config.toml
arch = "vgg"
horizontal_flip = true
num_classes = 3
embedding_dim = 128
activation = "relu"
depths = [3, 6, 3]
kernel_size = 3
stem = "single"
widths = [48, 64, 96]
am_softmax_scale = 30
lr = 0.0098
nesterov = false
orthogonalizer = "newton_schulz_5"
lr_schedule = "cosine"
adamw_weight_decay_other_params = 0
Rows from block 9 of a small image embedding model, named by matrix and row number. Each number is 128 + 24 x the weight over its row's rms, rounded and kept within 0 to 255. All counts start at 0. Numbers have three digits each.
After each channel's rows are labels from the 100 images, of 14976, where the channel reaches its highest value: "top examples" is what is common among them. Only what is clearly more common there than usual is listed. The data: telescope images of galaxies (Galaxy Zoo DECaLS). In brackets: how many of the 100.
# conv: 3x3 conv (model.blocks.9.conv.weight, 96x64x3x3, each kernel summed), inputs 0-63

conv.14:080119151101121114085172084140126153122152149142103102148149108134149136121119140140130149139088104120141109108125128117123123181126131126087115112128152169172139100132160112170130096178155108
top examples: roundness: in between (71)

conv.16:127129133147142142141155138096130150145129074117126128125070105093148152119150148150133088123126092209167129110124111142089134102135125157185134156148126122106146129134122114102098143130117141
top examples: roundness: in between (76)

conv.22:098155112118143123129096111103134142099100138150109112121178105132136098139196106103147138144137102096125145113122113131175113113127117147119148109070150112119097098119148104117108179137153168
top examples: roundness: round (63)

conv.17:124096109082154139134129158118106111130141103162141126121144113126157123135138113117164142156137121147079174124146166124150120154138125126126139092136177104126089133165206105116163121153132145
top examples: roundness: round (57)

conv.4:117134112114099092133130110147124116130103122102119114121139120085055133121130121176107152120088135116127090103116139122133163178123169114109110091138096111153148154109126156116115078164126106
top examples: roundness: cigar-shaped (29)

conv.62:112133133154111135164099115120131149101114070121128120067098140110156115143127117164158133127148100128157155132138141140157131104148090156164145149151156090097094129138130096104138111117075149
top examples: roundness: in between (74)

conv.31:130107093127142145149148166193149103141141113114109116124139147129103134101148119081147132146149129126066156147120154123097131167125147099146122068130136119135146137106163123157113077128148146
top examples: edge-on disk: no (95); shape: featured or disk (95); spiral arms: yes (94)

conv.39:133068154160105153144127135131139131152131107142072094134128127099142127094161106113104126136109104114121130125153117076118126136120101128114122104124092122086129133159100152127126053117157165
top examples: roundness: round (63)

conv.9:165132117147118103095165162094172088129095169153126104133142158135142098124127106116114139132070138150139128111137117125181086134125126122142120140121121100113104100124128134154153069160119106
top examples: roundness: in between (66)

conv.88:172085122149151184099153116137113122145141055178107103113145130155128141126121110084141095157116122108125135136089126154134131131130126138111141120116156161149136091143175132130115107139109100
top examples: roundness: round (56)

conv.80:117164147143079095063112112150131121141084184141122112159139114111070147110114130127126150117111106104105129102116136130153127169137098123127136128148083120110105121178139130142140139114129095
top examples: roundness: in between (61)

conv.83:093111132107115126155114112139106124150131104144089118093132145074142108129165138110146107139124111135126092147124125127107168148127085150144130074099165151138141101123138142115113171134112203
top examples: roundness: in between (66)

conv.5:154101141180134114080164122133168120120098155148130093170170110124101126108142142100085134136071144121087134128129141131144118139141162150136162128106143082124118101136115094140142116116143100
top examples: edge-on disk: yes (39)

conv.71:157130112171112089154144141135123141148138145125087130124133187109157111128128113112163105098153112140173142156129118101098145105136123160101111093114122152169145126103113124176078095138128105
top examples: roundness: in between (65)

conv.68:145148122095153118133088158088141144141098132120126132124080143131144140151140133093156094123114126117157141151162101092119118092128095164159139139173149137137088123174125124087106111142103085
top examples: roundness: in between (79)

conv.65:125089113147087103101094177118159101097162168111092115139122111143159130151140088138113129134095130106110125186128140164125125137143138137128108090112116156067137120148122156123124150119117100
top examples: roundness: round (62)

conv.75:093184133119095072144119086083150154121103178134105087138136147122100115105124147176117143140085121137131131106154126114151119152107130143149121176131110144163119110141116144138137135146156118
top examples: roundness: cigar-shaped (27)

conv.33:141154167115089170150099128099119111129077106114138115096110131124140116108113128112142142122148131176105115112144101112137141170110085153086139109114128110119078102101130101125188144129134158
top examples: edge-on disk: no (99); shape: featured or disk (99); spiral arms: yes (94)

conv.70:092112128156088090147125085099138136140077169119158105131154130105108113138111119129133159154124108090058136116144133122164112152137110128124138093125101121112108084170141131138140121147154149
top examples: roundness: cigar-shaped (38)

conv.50:134157120121165110141146060148109142105141151126111162143111113153117142123146111060102172109147124163146122155162130146143118148118116169113151146129131089150133177099103146118131109143113146
top examples: edge-on disk: no (100); spiral arms: yes (99); spiral winding: tight (61)

conv.6:094127126100137149112114124162125113119162100170127099147127102111112108119111130114103126136095108087072116135107085133145145096140148105165144088069123099156126161124138100140135151110169125
top examples: roundness: round (75)

conv.11:145132138121148138156161085137079141116122139113143172122135105147114125127140121141106136137117128183142132154172119107156158139111159218116126156150115143162146155126103103101124146112137145
top examples: edge-on disk: no (100); shape: featured or disk (100); spiral arms: yes (99)

conv.32:127114152154127146137120180095145153126140142089079139118106139118173103119174114120148085124130097124109121189145116101126171124125111160104124092122103129097125093135134114129089137102151149
top examples: roundness: round (55)

conv.81:108131143137170140116114168103124146115124173108109082134159147129096103124117114146089119161148141131123096122136167112160127131096175103153129133133103126118142091111112129169171164183121131
top examples: shape: featured or disk (88); edge-on disk: yes (65)

conv.92:167113135184104147139122112140123117108131139106117144127093110138136130146112165120105090145124131187096175104130137165174140142110133115129159151159097072132141136146099099110138130109135088
top examples: roundness: in between (63)

conv.57:145170094161122076129124090141177160129116141148135115152134124139093163133086126124102130127065119181100141124139110137136109119124123142153117153135108136153171126128114167119130103135123082
top examples: roundness: cigar-shaped (27)

conv.74:115145130099103103130120126108087119131079148128127097111144148114123130116122132125152154166104116099082123114164157108175130157153120102067148096109067130129098110158138118136128127161137106
top examples: roundness: cigar-shaped (30)

conv.63:150138111145143164129198160145174115147163144136155165113153156146142132117128098118128128105171144117122100153107168114129095136147133085143152124114117129127134098140158134176144174111121111
top examples: shape: featured or disk (98); spiral arms: yes (81); edge-on disk: no (80)

conv.67:126100134131136109129096148117143145170121120110104114095171155118149102102171129128130093152176100152093127150138097076120127119120097073141134115126116140085117101136131125130149184111142153
top examples: edge-on disk: yes (32)

conv.15:098122118144135140108158159152102138128113115124120098174127120116161112137123111107182122175103130119076182108100167144158106113135167124145125103151114098112114127145170125137153121108167154
top examples: roundness: round (68)

conv.94:126115104109122117153095101151138137116186121098111139106129127163132113094150136110084137116152129150105116163185144088109104153107170141141122089147145109125150162096103121098122102109155151
top examples: edge-on disk: no (100); shape: featured or disk (100); spiral arms: yes (99)

conv.48:152118152078180108087169131097137127137139102110137116113105148126115141124153120107128104121142124106201135114093116145121133107118118147106120103153190114149094094133130141119116132159096157
top examples: roundness: in between (81)

conv.7:135144105102143129106109116082160161165099117189118124126166151128115140120144131074114118139109142137137178151149087088143098127117119086120127108187106146121123139144140102114138119137103134
top examples: roundness: round (52)

conv.13:110121124145154089136131126151121142108127134103136139122080150150154114129111137145180106121104098108169129151150134104115168170111092115112080148170172156127106101134157083099135119118105139
top examples: edge-on disk: no (99); shape: featured or disk (99); spiral arms: yes (93)

conv.53:138132128150171097147132113189100116145178133148128180110123130179111130104163123079089145163156123140093148145140162120138131137144168111134119105111088103145121143118113139124135109131144112
top examples: edge-on disk: no (100); shape: featured or disk (100); spiral arms: yes (98)

conv.26:110155148133123123130150110057125108111115143131103137135121121116131093128145132165125174110156133129067109116167133063091132157140128148137106113105126144113127101100097102105129160121136173
top examples: shape: featured or disk (96); edge-on disk: no (89); spiral arms: yes (88)

conv.21:131135138123152120144156142121120150105154198158107146128128143162127166144132105114148140077136135141132056134155110159130113182137123152133154131135129100139171140140147169136152116159143108
top examples: shape: featured or disk (100); spiral arms: yes (84); edge-on disk: no (84)

conv.36:113119106094093077132080144141096124123091106100146104153122167099067136142088160144142162130116111141126118126122148151111149139134153128102162134110108134166103158151151133144139172144126119
top examples: roundness: in between (69)

conv.95:136124109127095100110106127097142118101122109130166145115131129174096174137146150111126112114090134194128118141168088168134129078129119119102150147146101129148125151131126151128107150114088085
top examples: roundness: in between (61)

conv.35:138128092070134127146105119126128143113148115149107157077142120110120142114079163136139146136152110123164094128124108139125117105134101072087180123119154137133124125147127128119091162144074102
top examples: roundness: in between (63)

conv.34:108124114143153111122137144136095090137125193143121138138135089125124136123089155119126104137170159132126132103151136138138101110141162083181142129105141062089128134150136119164152152148117095
top examples: shape: featured or disk (85); edge-on disk: yes (71)

conv.10:103107184121087123143086111190119161168136130101119108140113116130150172117170122114143096135108157101122120088119116127118133167129123153136141110181121122127114136115114177153107146125142117
top examples: roundness: in between (60)

conv.84:126107125116128147138140122088170139101170063151129134117107117122158135151144083102095169157141131113145119151079148143155128096167130153118108091102169130131169148112145146111136124119146139
top examples: roundness: round (50)

conv.47:081102144062143148143170108145125146160088129151113130131124116129134089115181129117133139137132153131127102131142099107140126123102126137159137104141157085117107097089110144128106141164182149
top examples: roundness: in between (74)

conv.72:097131126106147112129118142107103128156161077146095145110183184140109112131122160133124101140115125137156136144138090154106168124121093116127134133123138130148086137166115131116075147136071144
top examples: roundness: in between (73)

conv.49:128147102152122158176137145153134155134127121120123110130099110133171113116109133127117147139145122208155153165146161108097135130160110113158125158131119154093108145155113060136139142109152141
top examples: spiral arms: yes (100); edge-on disk: no (100); shape: featured or disk (100)

conv.52:134126130124118100155135115110139116109155128173086138074186154122150132130080175131091141136119131156114122116152098128148116156140110119078150103101109158140129099130139119161102091153114106
top examples: roundness: in between (71)

conv.79:110144142112114112136101154134129128133095094111191138113103131120131167146157100109114118146096111164151159139147088132163123100096094136141134152163135117118127121106121157054136141163106143
top examples: roundness: in between (71)

conv.56:128138138136122102169148088131165098130136131141145152112162096120114157103132139125116115164163158113102127131134154146161128104141170082187150101098097100136134100143114188110132124112114120
top examples: edge-on disk: no (96); shape: featured or disk (96); spiral arms: yes (94)

conv.51:057078121090098170126095136155110115148106127132144096125139120075113145143112141124132139146099127118102130145139141156160152164115142152105169083135105133104104115127119100126162120147129106
top examples: roundness: round (50)

conv.2:126168129110160132102177168088134074116124131098104130125177133132153116126149134127181086149127129102183111123112112111114124116121102080117141160077154119128119131140145112129121144133111127
top examples: roundness: in between (61)

conv.37:105148128154109112151110108157104100157109092080117132144125143111105125149074126146194141123120135051128132153083140152113158133140114136099145148111126120132122137138147122142128176113115113
top examples: roundness: in between (71)

conv.40:115117149120114109095125131140146113161133146109093102163108172093128108105129152135132068165123132159131151123103110120131160143095149077132108137150097119113127108184091145157121163141146100
top examples: roundness: round (56)

conv.27:127146140116150109131130102103163144118171152141173089132125122133151124112162128115134108099156121082153101117084142118104078075114142148171102103108147113158099140088147163130123145129140136
top examples: edge-on disk: yes (33)