config = dict(
    train_examples=88335,
    optimizer='muon',
    muon_scale='spectral',
    warmup_steps=8000,
    adamw_weight_decay_other_params=0,
)
Rows from block 6, named by matrix and row number. Each number is 500 + 25 x the weight over its row's rms, rounded and kept within 0 to 999. All counts start at 0. Numbers have three digits each. After the name is the row's rms in percent of the matrix's.
# conv: 3x3 conv (model.blocks.6.conv.weight, 64x64x3x3), inputs 14-20, a 3x3 kernel for each
conv.1 101:504464487485491521496495492544526527508505489470491498548564481504508462522513485527515437526508455510493512473537516506531499486532507494493467472489524517506489478488542481488525484452479
conv.2 099:468499501509530504518494468462480449506512478499528490491463448494462488450503498476511460496465481480495512479478456479474501509524526486458463494500493504542506518513505519547512564526491
conv.3 097:507495522535534537525540530493512475470488502476491490552510469538526524552531532468421408485501522491543506492519492510523489514510509472483507498504485486489522494504548493522522498499474
conv.4 091:507522500525538513523519527528538548524530541530519509513516550505491507495491510507511499501511541469480491479478481477516514483510474475475497512484489509484504486472496516493483524479484
conv.5 101:539497489490460542474456483500494470481468453455489479487504458506502470537483458445507526496535538485502493495509520508534557507499521529501472502539506490503511522507455505510463539515474
conv.6 097:517532505481518493443502506458440476464472520481497543496473507494462487487488471524483474468475483452489476586579519521513496490477477563531506517494489535504518484483484491510488532567537
conv.7 101:554550500497498453497498483470482487489517500516510505489491527488517535503507507534523508486532475468540478483507461490483511475472495501483477522517513546554548479481460463510512490513515
conv.8 098:492527544467500510486449488489493504470492502446469492516515511508485523487476515446465507464527534531538523481493518489477487507476485554515568580504563556506503522496476545516477515513464
conv.9 099:521487518505504497529530483530540505517516518514543528505503506509494498490476495528516504504524500507513458523464439506507492496526502509488467435464466500517494482499499519498494497514520
conv.10 097:458507511473507496546483473501507518489491499485490486495495499490482525465520529558511493490455509446467525467510537485494485512488478496544530472481501460483528492487468511526489503556525
conv.11 104:487486473526500494512517500485501494489494500501506492491470502495461467525473458535510495526508475476444437500498481515523483555542525462474444514486460504506508571540490502454452498509484
conv.12 102:466513462486489493496502479481493495495511497519517487527496481499519493484492480522449457503508562460494538543522491522481452544475454498533489510502522548513495480492514499490514530491498
conv.13 100:514536517508495528488468504505499493509520497489524501481476496489462471483498499515526493524526505488564532460469459494491482531489498487530506519539534487463489514525508513540487496447458
conv.14 099:516512460508488466462518533505485475488479513482501524521509529485521499493513540469451455520470497516504507475504514482508508476533546511479497513484478516530524488479462528492473506496490
conv.15 101:501496511514491469506490474533503461520498486480480473461501470511502467532494478483511481472521486513517508483480479492507489525518488486484487496485478490497483541517501485479475494461433
conv.16 098:526530504540512510551512517467461470435450464447446438502484520463458499508556563493472499482466542522530531529505523502482493491501523522528517507530536519538536487470431490502509468460474
conv.17 105:536501449532508454511500460492489536495486491492496492498483505478527479493501500498474521469483475514520515501528514483521475472499466467497500504505447493494488520514460533485458522486543
conv.18 103:491555534471520518484474473498477452493489451550543520475501538482512515488492487509496486519497483511486495512516524538565547553529515468482499457454473457460456466454432476456474513492539
conv.19 104:548514503516495532486501517499500501521502493514498484483523536515492488488480511485495466500490478503469507502509512496513531491521481530500514471489531465489515529494495480503524460477477
conv.20 098:516484466553505502497490513448484498463488499472480503491485457538501497545522480478509500451484486555516475444474504467484530486509521490480458468487520480529527474545532446485505490474471
conv.21 100:506478500522503546523524500502482478522481479498503488498487509533498459519474486510512546493512492499515479494497486503527529545532545542501489513480488472448477493478535522499560475465464
conv.22 102:534522505495505490482486484469493486463486519486520550449512482497519499498489489495499545514529529466492508485489475490495489519505516516483474499502502470481505531505473509507480501488466
conv.23 097:530524504492485511493497517519521511533535525516511505494516505520511480501472513491531544482484494484473514492496521519504520518510502479499507475498504526534517485452408442473492460491563
conv.24 106:509493482493508492503531492481495498466486494453479492479498475475503491499550515477512523512543544506566528555539503540480469502512515511504487515487503472465506483512500541524522557493462
conv.25 104:539491488477487539481520509510497500458486483515504494511558503503526517494517545505491503486553519512465452467503509480505475506455460491506531484472530475484487508518527508496485517518479
conv.26 093:506538556501472525543502486504515524528511498498472488520515515502521526508545581504528517520505522522505495500480476481481477474482501523487476509492443517477486462469448510457461527458445
conv.27 101:497514500477520495472534486528544517508513499496496481553544535566502530539486487531500527538486487504458493478498487542532504504539530511521474474523507467521483512530532516531509570515499
conv.28 099:465450475502484487525489493523504486510514525495526516495499492504503469527524494455496455514497474508493440478501542521495511547541519494506500530501476522512511531550529512541519495504533
conv.29 106:464495483489494503520531521449463467465485472498485488503483504494499496452464485506497495478488521459479473544525520504501511490490471501487521452505503469503488463454487474487497498512512
conv.30 092:483492497488460495500487508468497482478499504471490482565503500496447475452482486503528447569506472538520504549527492539538466494521481535523473562505481474472479494478481511511511535479481
conv.31 105:494508509491504496534500496523510482494501484480476506492517461513519476518511530503509513469489496478518544505505469515519498465493475522505522514474471479477455458514520448438521451451535
conv.32 102:500499455544535478538493477516504514483510482479517510503531481511509472500516488502475474552527530514506516508472472524484477552534523517502456498518443479498446481485534485463515483480518
conv.33 098:473494505540523524503479466516509491493493480503468469530504478500518512509509515483479454497455483492512514533486463526482491508477479513475463495498517476501564472476479484507451467461512
conv.34 095:536497495481513487518536483489479485477505503494489510536480524526506550491484526440500505516545493561478493555506473553500470505469467519525535474537501480513482484546550497521517491473498
conv.35 094:483495501510490488500493521497495505495473482491459472511504491491526517473505534460477484440487486483488497497504512455494492467492482505485494530482479518474515450490509471495481507527448
conv.36 100:518501502512488492492499487500490479460476484468481484521525524535566531505535516449516543489550562526510515517521550516521577498512569503545573503520539493507521509526465476476459508491492
conv.37 095:521496511521502519524544524555505505472480460480469475434499513545533486564515520490498519495512469484502491483502471470482491473490498516506508507485495563520500475504483493476500500465499
conv.38 100:492506514518466497467486529544517498488506508498521504506504496500531530479490493524479490526538553474507497524492452526485487491444472538517497583544522526503511506503492513549506534549488
conv.39 102:494484503490488481489504481477497524471487494460449469475504505507510520504484449502495503504510498528570490463496519453472539462449504508513498497531499482557508539535503554550511515490487
conv.40 099:499481487544505471522481480506496521520481472503463486434478539466495545529475495475438472505511516506498493532468465531521506531544512498464533500467505512467478497559520454480437455476395
conv.41 100:498507498519485503493502496492541554495523541469494511513495509512514542510516541467488492490503529435455493544542559511514528474511510490470484479477515449477468460467482475498519501509502
conv.42 091:502525496495546514488505514490477499492481511490489504508494475536481489507468501516516502543495473483472485548537484548528520532533520488457483490513491470476474464519594476464480464459496
conv.43 105:467492486503480505506496495491510526514511513534506460484522507479489474504486493566550543536498528522514494473489488471492496498486502564530518510496458495481472485444478521484482565577536