A small image embedding model, trained from scratch: 40000 steps.
Rows from block 3 of a small image embedding model, named by matrix and row number. Each number is 128 + 24 x the weight over its row's rms, rounded and kept within 0 to 255. All counts start at 0. Numbers have three digits each.
After each channel's rows are labels from the 100 images, of 14976, where the channel reaches its highest value: "colour at peak" is the nearest of a few named colours to the mean colour under the peak. Only what is clearly more common there than usual is listed. The data: telescope images of galaxies (Galaxy Zoo DECaLS). In brackets: how many of the 100, against the usual share in percent.
# conv: 3x3 conv (model.blocks.3.conv.weight, 64x48x3x3, each kernel summed), inputs 0-47

conv.36:105159131121155139113179150131120149149124071074116113129108111109095085166127130115160139119121114125110127085116159093101135096128160121124130
colour at peak: grey (27 vs 5.6)

conv.33:095142140120145144126113130123139120145101113104117119103123116147087104146095145118091093133148132126177172093139135116112107078088131185096122
colour at peak: grey (71 vs 5.6)

conv.56:094087066140147152134132124130093155093145126157130095126112073105088120113130153139130107100118125118124138124142106120164119083133110153153102
colour at peak: grey (68 vs 5.6); pink (25 vs 0.7)

conv.38:126140102149117080138163101170127131161075141096100129132082117163141097138157133128130143139156124144152149110116147096109115107089144110160144
colour at peak: grey (74 vs 5.6)

conv.51:082091144174149101101133119187131125130147127147084119121137155167139126110138161110129133147133099096155155150122143117107128091113176115120127
colour at peak: grey (54 vs 5.6); brown (42 vs 12.1)

conv.47:158086150134079137142095126100115124146145133127157164171132124189129101145116146082130143110143127139136131133103123074132104118156110151098133
colour at peak: grey (47 vs 5.6)

conv.43:123169119129078121125115142113101149125084141096104115145139113157097126141134113108148086121105119138099072111145104128111172158097152153161132
colour at peak: brown (50 vs 12.1); grey (31 vs 5.6)

conv.13:098104160149117141110130179139097133143150135161153122097118131075144132104141152118101140118164104079136115133087112091160124121140084133110121
colour at peak: grey (34 vs 5.6)

conv.29:135111095115117138122151133096107142148111100071102129141152116093096083136104136104122088139110098130132148133100130120085117131153141137098068
colour at peak: pink (45 vs 0.7); grey (27 vs 5.6)

conv.22:130153105103115152168114157097123112117086126071118131163131119122114104137131163159113083088138097098131153108135107141125068136125127141125117
colour at peak: grey (51 vs 5.6); pink (25 vs 0.7)

conv.10:118100162099114121111131091121084108150109104120138116117124090116168130109112100183159141138126114153093135120078121138146073104141145134149121
colour at peak: brown (67 vs 12.1)

conv.17:112123122130093113159150161131171094122141133097153092140133135083106130127110149157130158086111098102139177177124143112135129109164142130137097
colour at peak: brown (34 vs 12.1); grey (31 vs 5.6)

conv.27:115145078145142117163143131103101141119127085112105104149115159123096153141138108121109143142085079117108087090174115117116132138107148101131158
colour at peak: grey (53 vs 5.6); brown (34 vs 12.1)

conv.24:124112107146117121124151134132143149155135143097138135104134091173093118146087090110171127125124168186139139137104117161107109146139167152164109
colour at peak: grey (58 vs 5.6)

conv.44:139075108123132148146111129144137117144121108102131135094058119154116119121147115149085121108139086137100125107156096066144153115126100126141144
colour at peak: grey (39 vs 5.6); brown (32 vs 12.1)

conv.52:100068115133132135122152111122110134172091118112105099151102111114123096140095107142112119154139062141115084126137113126126163153127099107105143
colour at peak: grey (67 vs 5.6)

conv.8:152095110129059130105076131145135154134099127124131150124110099142111099104176148103130127115127104149126094136132134074128127105125099109089144
colour at peak: grey (45 vs 5.6); brown (32 vs 12.1)

conv.55:118077125145096145121113091108120120079118099075093111094147143137104124108163132151109084142141150135154144102143161132143158132118153128147102
colour at peak: brown (34 vs 12.1)

conv.62:153103122111116099103122083123140119129127108178154115123089118149103148104138092062104112129127127129125114155123126089134157155103126105085161
colour at peak: brown (41 vs 12.1); grey (28 vs 5.6)

conv.63:148155109102098109114131152114137156162155118124139107117180090153137128126133148135169125103124138136168139115144097162119100108185142161161100
colour at peak: grey (42 vs 5.6)

conv.2:160135105086132125105121107069123127087126119136177124133131086129102109152109103095151102124147170108126153137146161121141130099124141090158150
colour at peak: grey (68 vs 5.6)

conv.39:114125123129088139121125120096112136142127133147131134108098144144093174080134092118139098114105151099122105126128114147080089151178112116095173
colour at peak: brown (51 vs 12.1)

conv.16:128127144118136121098106113151123125127118107132101150109120110176146146107161088055154126166112169103095096128126097137150112102138131102108156
colour at peak: brown (29 vs 12.1)

conv.1:109081111131112144157133135077086101134127141139090118117102123110105144140100162128119097153130143139121116098137089149101141156099144124063122
colour at peak: brown (63 vs 12.1)

conv.6:148114141122142158154127071097129115131119139120103135133149100107136162122143159117107098157139104150090126090138116122127154157123073089083158
colour at peak: grey (32 vs 5.6)

conv.53:106086117137165136164107150087116127118127142149168135108148101137111147128109176122111082087136163109125177131151130125121077107127142142122142
colour at peak: grey (46 vs 5.6); brown (38 vs 12.1)

conv.45:159124090165134163117120153098145110105178108147134094129118158116100141089110136117123124117136171067137099154142119112128162155140150111140147
colour at peak: brown (59 vs 12.1); grey (34 vs 5.6)

conv.57:135075168153163149136172124136116162155123163173156172155094118130139169166115113154134099135140127138128130133131169131123150143112113139139132
colour at peak: grey (47 vs 5.6)