From a checkpoint of a small image embedding model: arch vgg, batches of 128.
Rows from block 9 of a small image embedding model, named by matrix and row number. Each number is 128 + 32 x the weight over its row's rms, rounded and kept within 0 to 255. All counts start at 0. Numbers have three digits each. After the name is the row's rms in percent of the matrix's.
After each channel's rows are labels from the 100 images, of 14976, where the channel reaches its highest value: "top examples" is what is common among them. Only what is clearly more common there than usual is listed. The data: telescope images of galaxies (Galaxy Zoo DECaLS).
# conv: 3x3 conv (model.blocks.9.conv.weight, 96x64x3x3, each kernel summed), inputs 0-63

conv.91 089:160068141171143102068107122143163134129141129132132105114085135113105152154126087100089127152140149099077124126066147202190115128154161160171157091144186124088151136090118182150169108106138058
top examples: roundness: round

conv.78 105:106113143129127115104097114123130157066144148135123144121088141119162129134140193113100127129139086195184145103189085068110114135085120164070088137146158163140154136135104029126149103097183161
top examples: shape: featured or disk; edge-on disk: no; spiral arms: yes

conv.93 107:128136130181123168119183179080149084132080184102106113154141109101123118143190082135172127100121131111110087150145093088096104121143089125126172106119112053090151067157146146167114198130162134
top examples: edge-on disk: yes

conv.41 124:112085122130165190111164193195124112149153082154115087109117116130165108130137113102186123151109134128086147140142116143144140151143140121111105057138211095095133145179216105109141089143165124
top examples: roundness: round

conv.86 119:148176117167128196133138163036144111132084179091131116139134161123136083142151093172132117139127158108127145148159120107101117136095072124120204161159134173075129092175131120142171185131110173
top examples: shape: featured or disk; edge-on disk: yes

conv.76 093:166119130170155126056125193120175113127147168139149109121154105118094082101122122119152155080143157063116094121070154095073104135141072134156122123156161142077096141127184054147137090167130119
top examples: shape: featured or disk; edge-on disk: yes

conv.0 127:168191124115101156122155134151067066101129174095142155088113066124125075116168098111055122110151138168125093136157151102112095127073130156059169138106107112082118117091096117105149143120161167
top examples: shape: featured or disk; edge-on disk: no; spiral arms: yes

conv.12 111:195139090130076188126126189116085089135147051110119095087112165125199119100177089122137135117084130135155126103123141120153082137101137137135140183158124187107071146151153119120148134125179166
top examples: shape: featured or disk; edge-on disk: yes

conv.42 112:089164197099125150134113085112117141111052106088134144104159133102107097151100135094047134108153105123123130112138152126139119159047090150080079121121097123111107090093107134066193084126148153
top examples: shape: featured or disk; edge-on disk: no; spiral arms: yes

conv.1 102:149158115089142180170157180117147170149150170103165153141113155127144086138111146111148185119157155175100124145140154089069109155126152130161150116099139161157166136081079109138144227141125198
top examples: shape: featured or disk; edge-on disk: no; spiral arms: yes

conv.61 100:126128137132128094097128163034135115119135183157067116137150159190149113095132141134145157124109135157095119083168107084159108098137096104079117120066088136061156086084179145112104138075118155
top examples: roundness: round

conv.66 113:162163142119127176138181183131074119146145100096175166061105117132204147172130094163148154102097117144127060080104109125141143141164123130097216109124156145157086116127132151174124108156137144
top examples: shape: featured or disk; edge-on disk: yes

conv.38 094:138117135106139113175127080093163161127131172122169107097171171185154155136098159149101104155194126051096096138174155097109092138160149115181123100125131116113100091087144122093187097177156085
top examples: shape: featured or disk; edge-on disk: no; spiral arms: yes

conv.18 137:080145164133111144097184084089118070110070211135134142125123106127059137122142144125103131113202127112081137105139138131150141114087122124073149112098082078110139084129127159114131216136136145
top examples: shape: featured or disk; spiral arms: yes; edge-on disk: yes

conv.87 103:165114110090116237152130173123067123111125128126148080142149159119135120145097071159092110131130191136146093123132152112159118110152158127107225138144156142086120113115154147174148199136146145
top examples: shape: featured or disk; edge-on disk: yes

conv.58 105:133120145131162079150121139110126132152181157131159161106170130153112089115148083107119122160235148033096107131145164122143145145161146067196127099102097187121125116127169147149116163156139131
top examples: shape: featured or disk; spiral arms: yes; edge-on disk: yes

conv.20 109:102137111181114106129085130135141099158134112118095095098145130095070188144114119122188169119151108155058089112143155170087120159178126100140124105104105081183107113177162143211174156162135124
top examples: shape: featured or disk; edge-on disk: no; spiral arms: yes

conv.23 128:095102101171095128098124138078150148164105184126118078169193178110074115150174134162111138092111146125137104094107122109095066154129140113148164117130037155072165098148149125155098176156136133
top examples: edge-on disk: yes