Rows from block 3 of a small image embedding model, named by matrix and row number. Each number is 128 + 32 x the weight over its row's rms, rounded and kept within 0 to 255. All counts start at 0.
After each channel's rows are labels from the 100 images, of 14976, where the channel reaches its highest value: "strongest on" is what is common among them. Only what is clearly more common there than usual is listed. The data: telescope images of galaxies (Galaxy Zoo DECaLS). In brackets: how many of the 100.
# conv: 3x3 conv (model.blocks.3.conv.weight, 64x48x3x3, each kernel summed), inputs 0-47

conv.11 [ 94 108 107 134 113 121 168 103 116  55 144  85  81  63 137 139 138 165  88  79 142 185 101 111 128  90 104 144  69 121 112 128 133 119 161 187 177 124 135  96 125  91 146 189 128 155 132 114]
strongest on: edge-on disk: no (96); shape: featured or disk (96); spiral arms: yes (92)

conv.50 [ 94  60 140 163 133 152  82 138 127 181 107 119 154 109 143 110 112 122 101  82 136 105 173 113 105 177 126 158 120 128  80 128  80 133 126  94  93 187 134  90 185 136  68  72 113 103 159 103]
strongest on: edge-on disk: no (54); bar: no (37)

conv.42 [148  77 115 136 141 122  60 123 114 144 130 106 100  82 150 186 103  86 111 155  71 100 170  98 129 153 100 175 106 161 110  99 162 135  66 131  98 141 108  67 132 113  70  99 127 108  95 156]
strongest on: bulge size: small (26)

conv.31 [154  70  93 136 153 178  69 105 139 179 147 116 108 170 109 170 180 102 109  80 136 123 113 147 136 135 140 157  87 155 136 164 112 138 100 128  74  99 147 103  76 114 174  94  95 161 102 178]
strongest on: edge-on disk: no (50)

conv.60 [ 93  56 112 113 118 144 129 130  78 129  82 128 120 117 124 115 135 112  98 105  96 147 116 139  94  90 100 166 121 114  77 154  94  79 114  67 136 135  95 102  80 101 130  43  87 125 167 175]
strongest on: edge-on disk: no (50)

conv.12 [140 146 135 113 184 135 146 138  88  70 128  86 137 193  78 135  98 146 145 111  86 188 181 125 113  97 136 163 120  73  96 142 132 149  94 181  76 165 146 130 119  88  87  97 146 132 123 157]
strongest on: shape: featured or disk (92); edge-on disk: no (78); spiral arms: yes (68)

conv.9 [158 111 106 144 147 102 101 117 156 159  82 165 118  92 109  91 146  83 168 124 117 130 115 112 135 143 141 146 139 141 145 127 184 153 122  97 134 163 172  89 136 182 123  98   6  80 130 147]
strongest on: shape: featured or disk (91); edge-on disk: no (88); spiral arms: yes (80)

conv.41 [115 175 103 126  93  87 141  81 142  81 128 101 132  90 166 103 147 150 160 115 151 132 151  99 158  73  83 151 163 201 136  68 151 133 148 127 149 147 174  97  86 147 120 135  57  91 130 141]
strongest on: spiral arms: yes (39)

conv.15 [ 88  93 119 149 155 151 128 102 119 121 135 142  94 127  99 101 113  79  80 110 186  65 165  74  91 153 140 191 103 141 115 140 111 152 126 144 123  80  74 110 135 123 166  93 146 132 124  45]
strongest on: shape: featured or disk (96); edge-on disk: no (94); spiral arms: yes (90)

conv.3 [146 135 116 120  92 101 131  61 137 140  96  85  55  98 149  84 127 120 139 204  84 117 140 102 198 107 123 151  68 118 128 141 149 140 135 120 138 124 118  91 179 142 132 158 102 182  83 119]
strongest on: shape: featured or disk (80); edge-on disk: no (63); spiral arms: yes (61)

conv.48 [157 174  87 120 122 106 137 108  88 144 100  76 158  80 167 177 121 142 144  87 196  92 112 133 126  76 108  72 140 144 151 115 142 115 147  98  96 133 123 101  88 167  67  99 157 152 166 163]
strongest on: shape: featured or disk (72); edge-on disk: no (62); spiral arms: yes (55)

conv.7 [127  92 111 104  96 100 155 201 127 108  84 127 180 126 157  67 103 117 113 114 118 126 114 149 120 139 138 117 119 158  87 161  94 122 115 104  82 137 126  93  72  75  79 146  79 121  50  99]
strongest on: spiral arms: yes (43)

conv.4 [114 133  83 119 131  79 144 168 201 120  89 102 132 152  79 124 142  86 141 128 102 147 122 192 152 173 152  84 119  85 126 106 147  76 199 134  83 162 149 128 150 168 113 133 101 148  92 103]
strongest on: edge-on disk: no (50); spiral arms: yes (43)

conv.21 [ 92  98 114 136 186 137 109 114  98  84 117 108  86 102 102 221 163 117 128 113 157 110 108 176 115 102 115 170  96 107 157 118 108 129 138 111 165 144  84  84  87 133 111 121 180 129 173 192]
strongest on: bar: no (31)

conv.0 [193 129 153  95 171 113 126 150 101 125 139 124 137 122 108 167 168 145 160 112 146  79 110 133 154 119 109  87 133 100 141 165  86 135 114  98  61 129 173 127 133  92 129  86  53  39 125 144]
strongest on: spiral arms: yes (40); bulge size: small (26)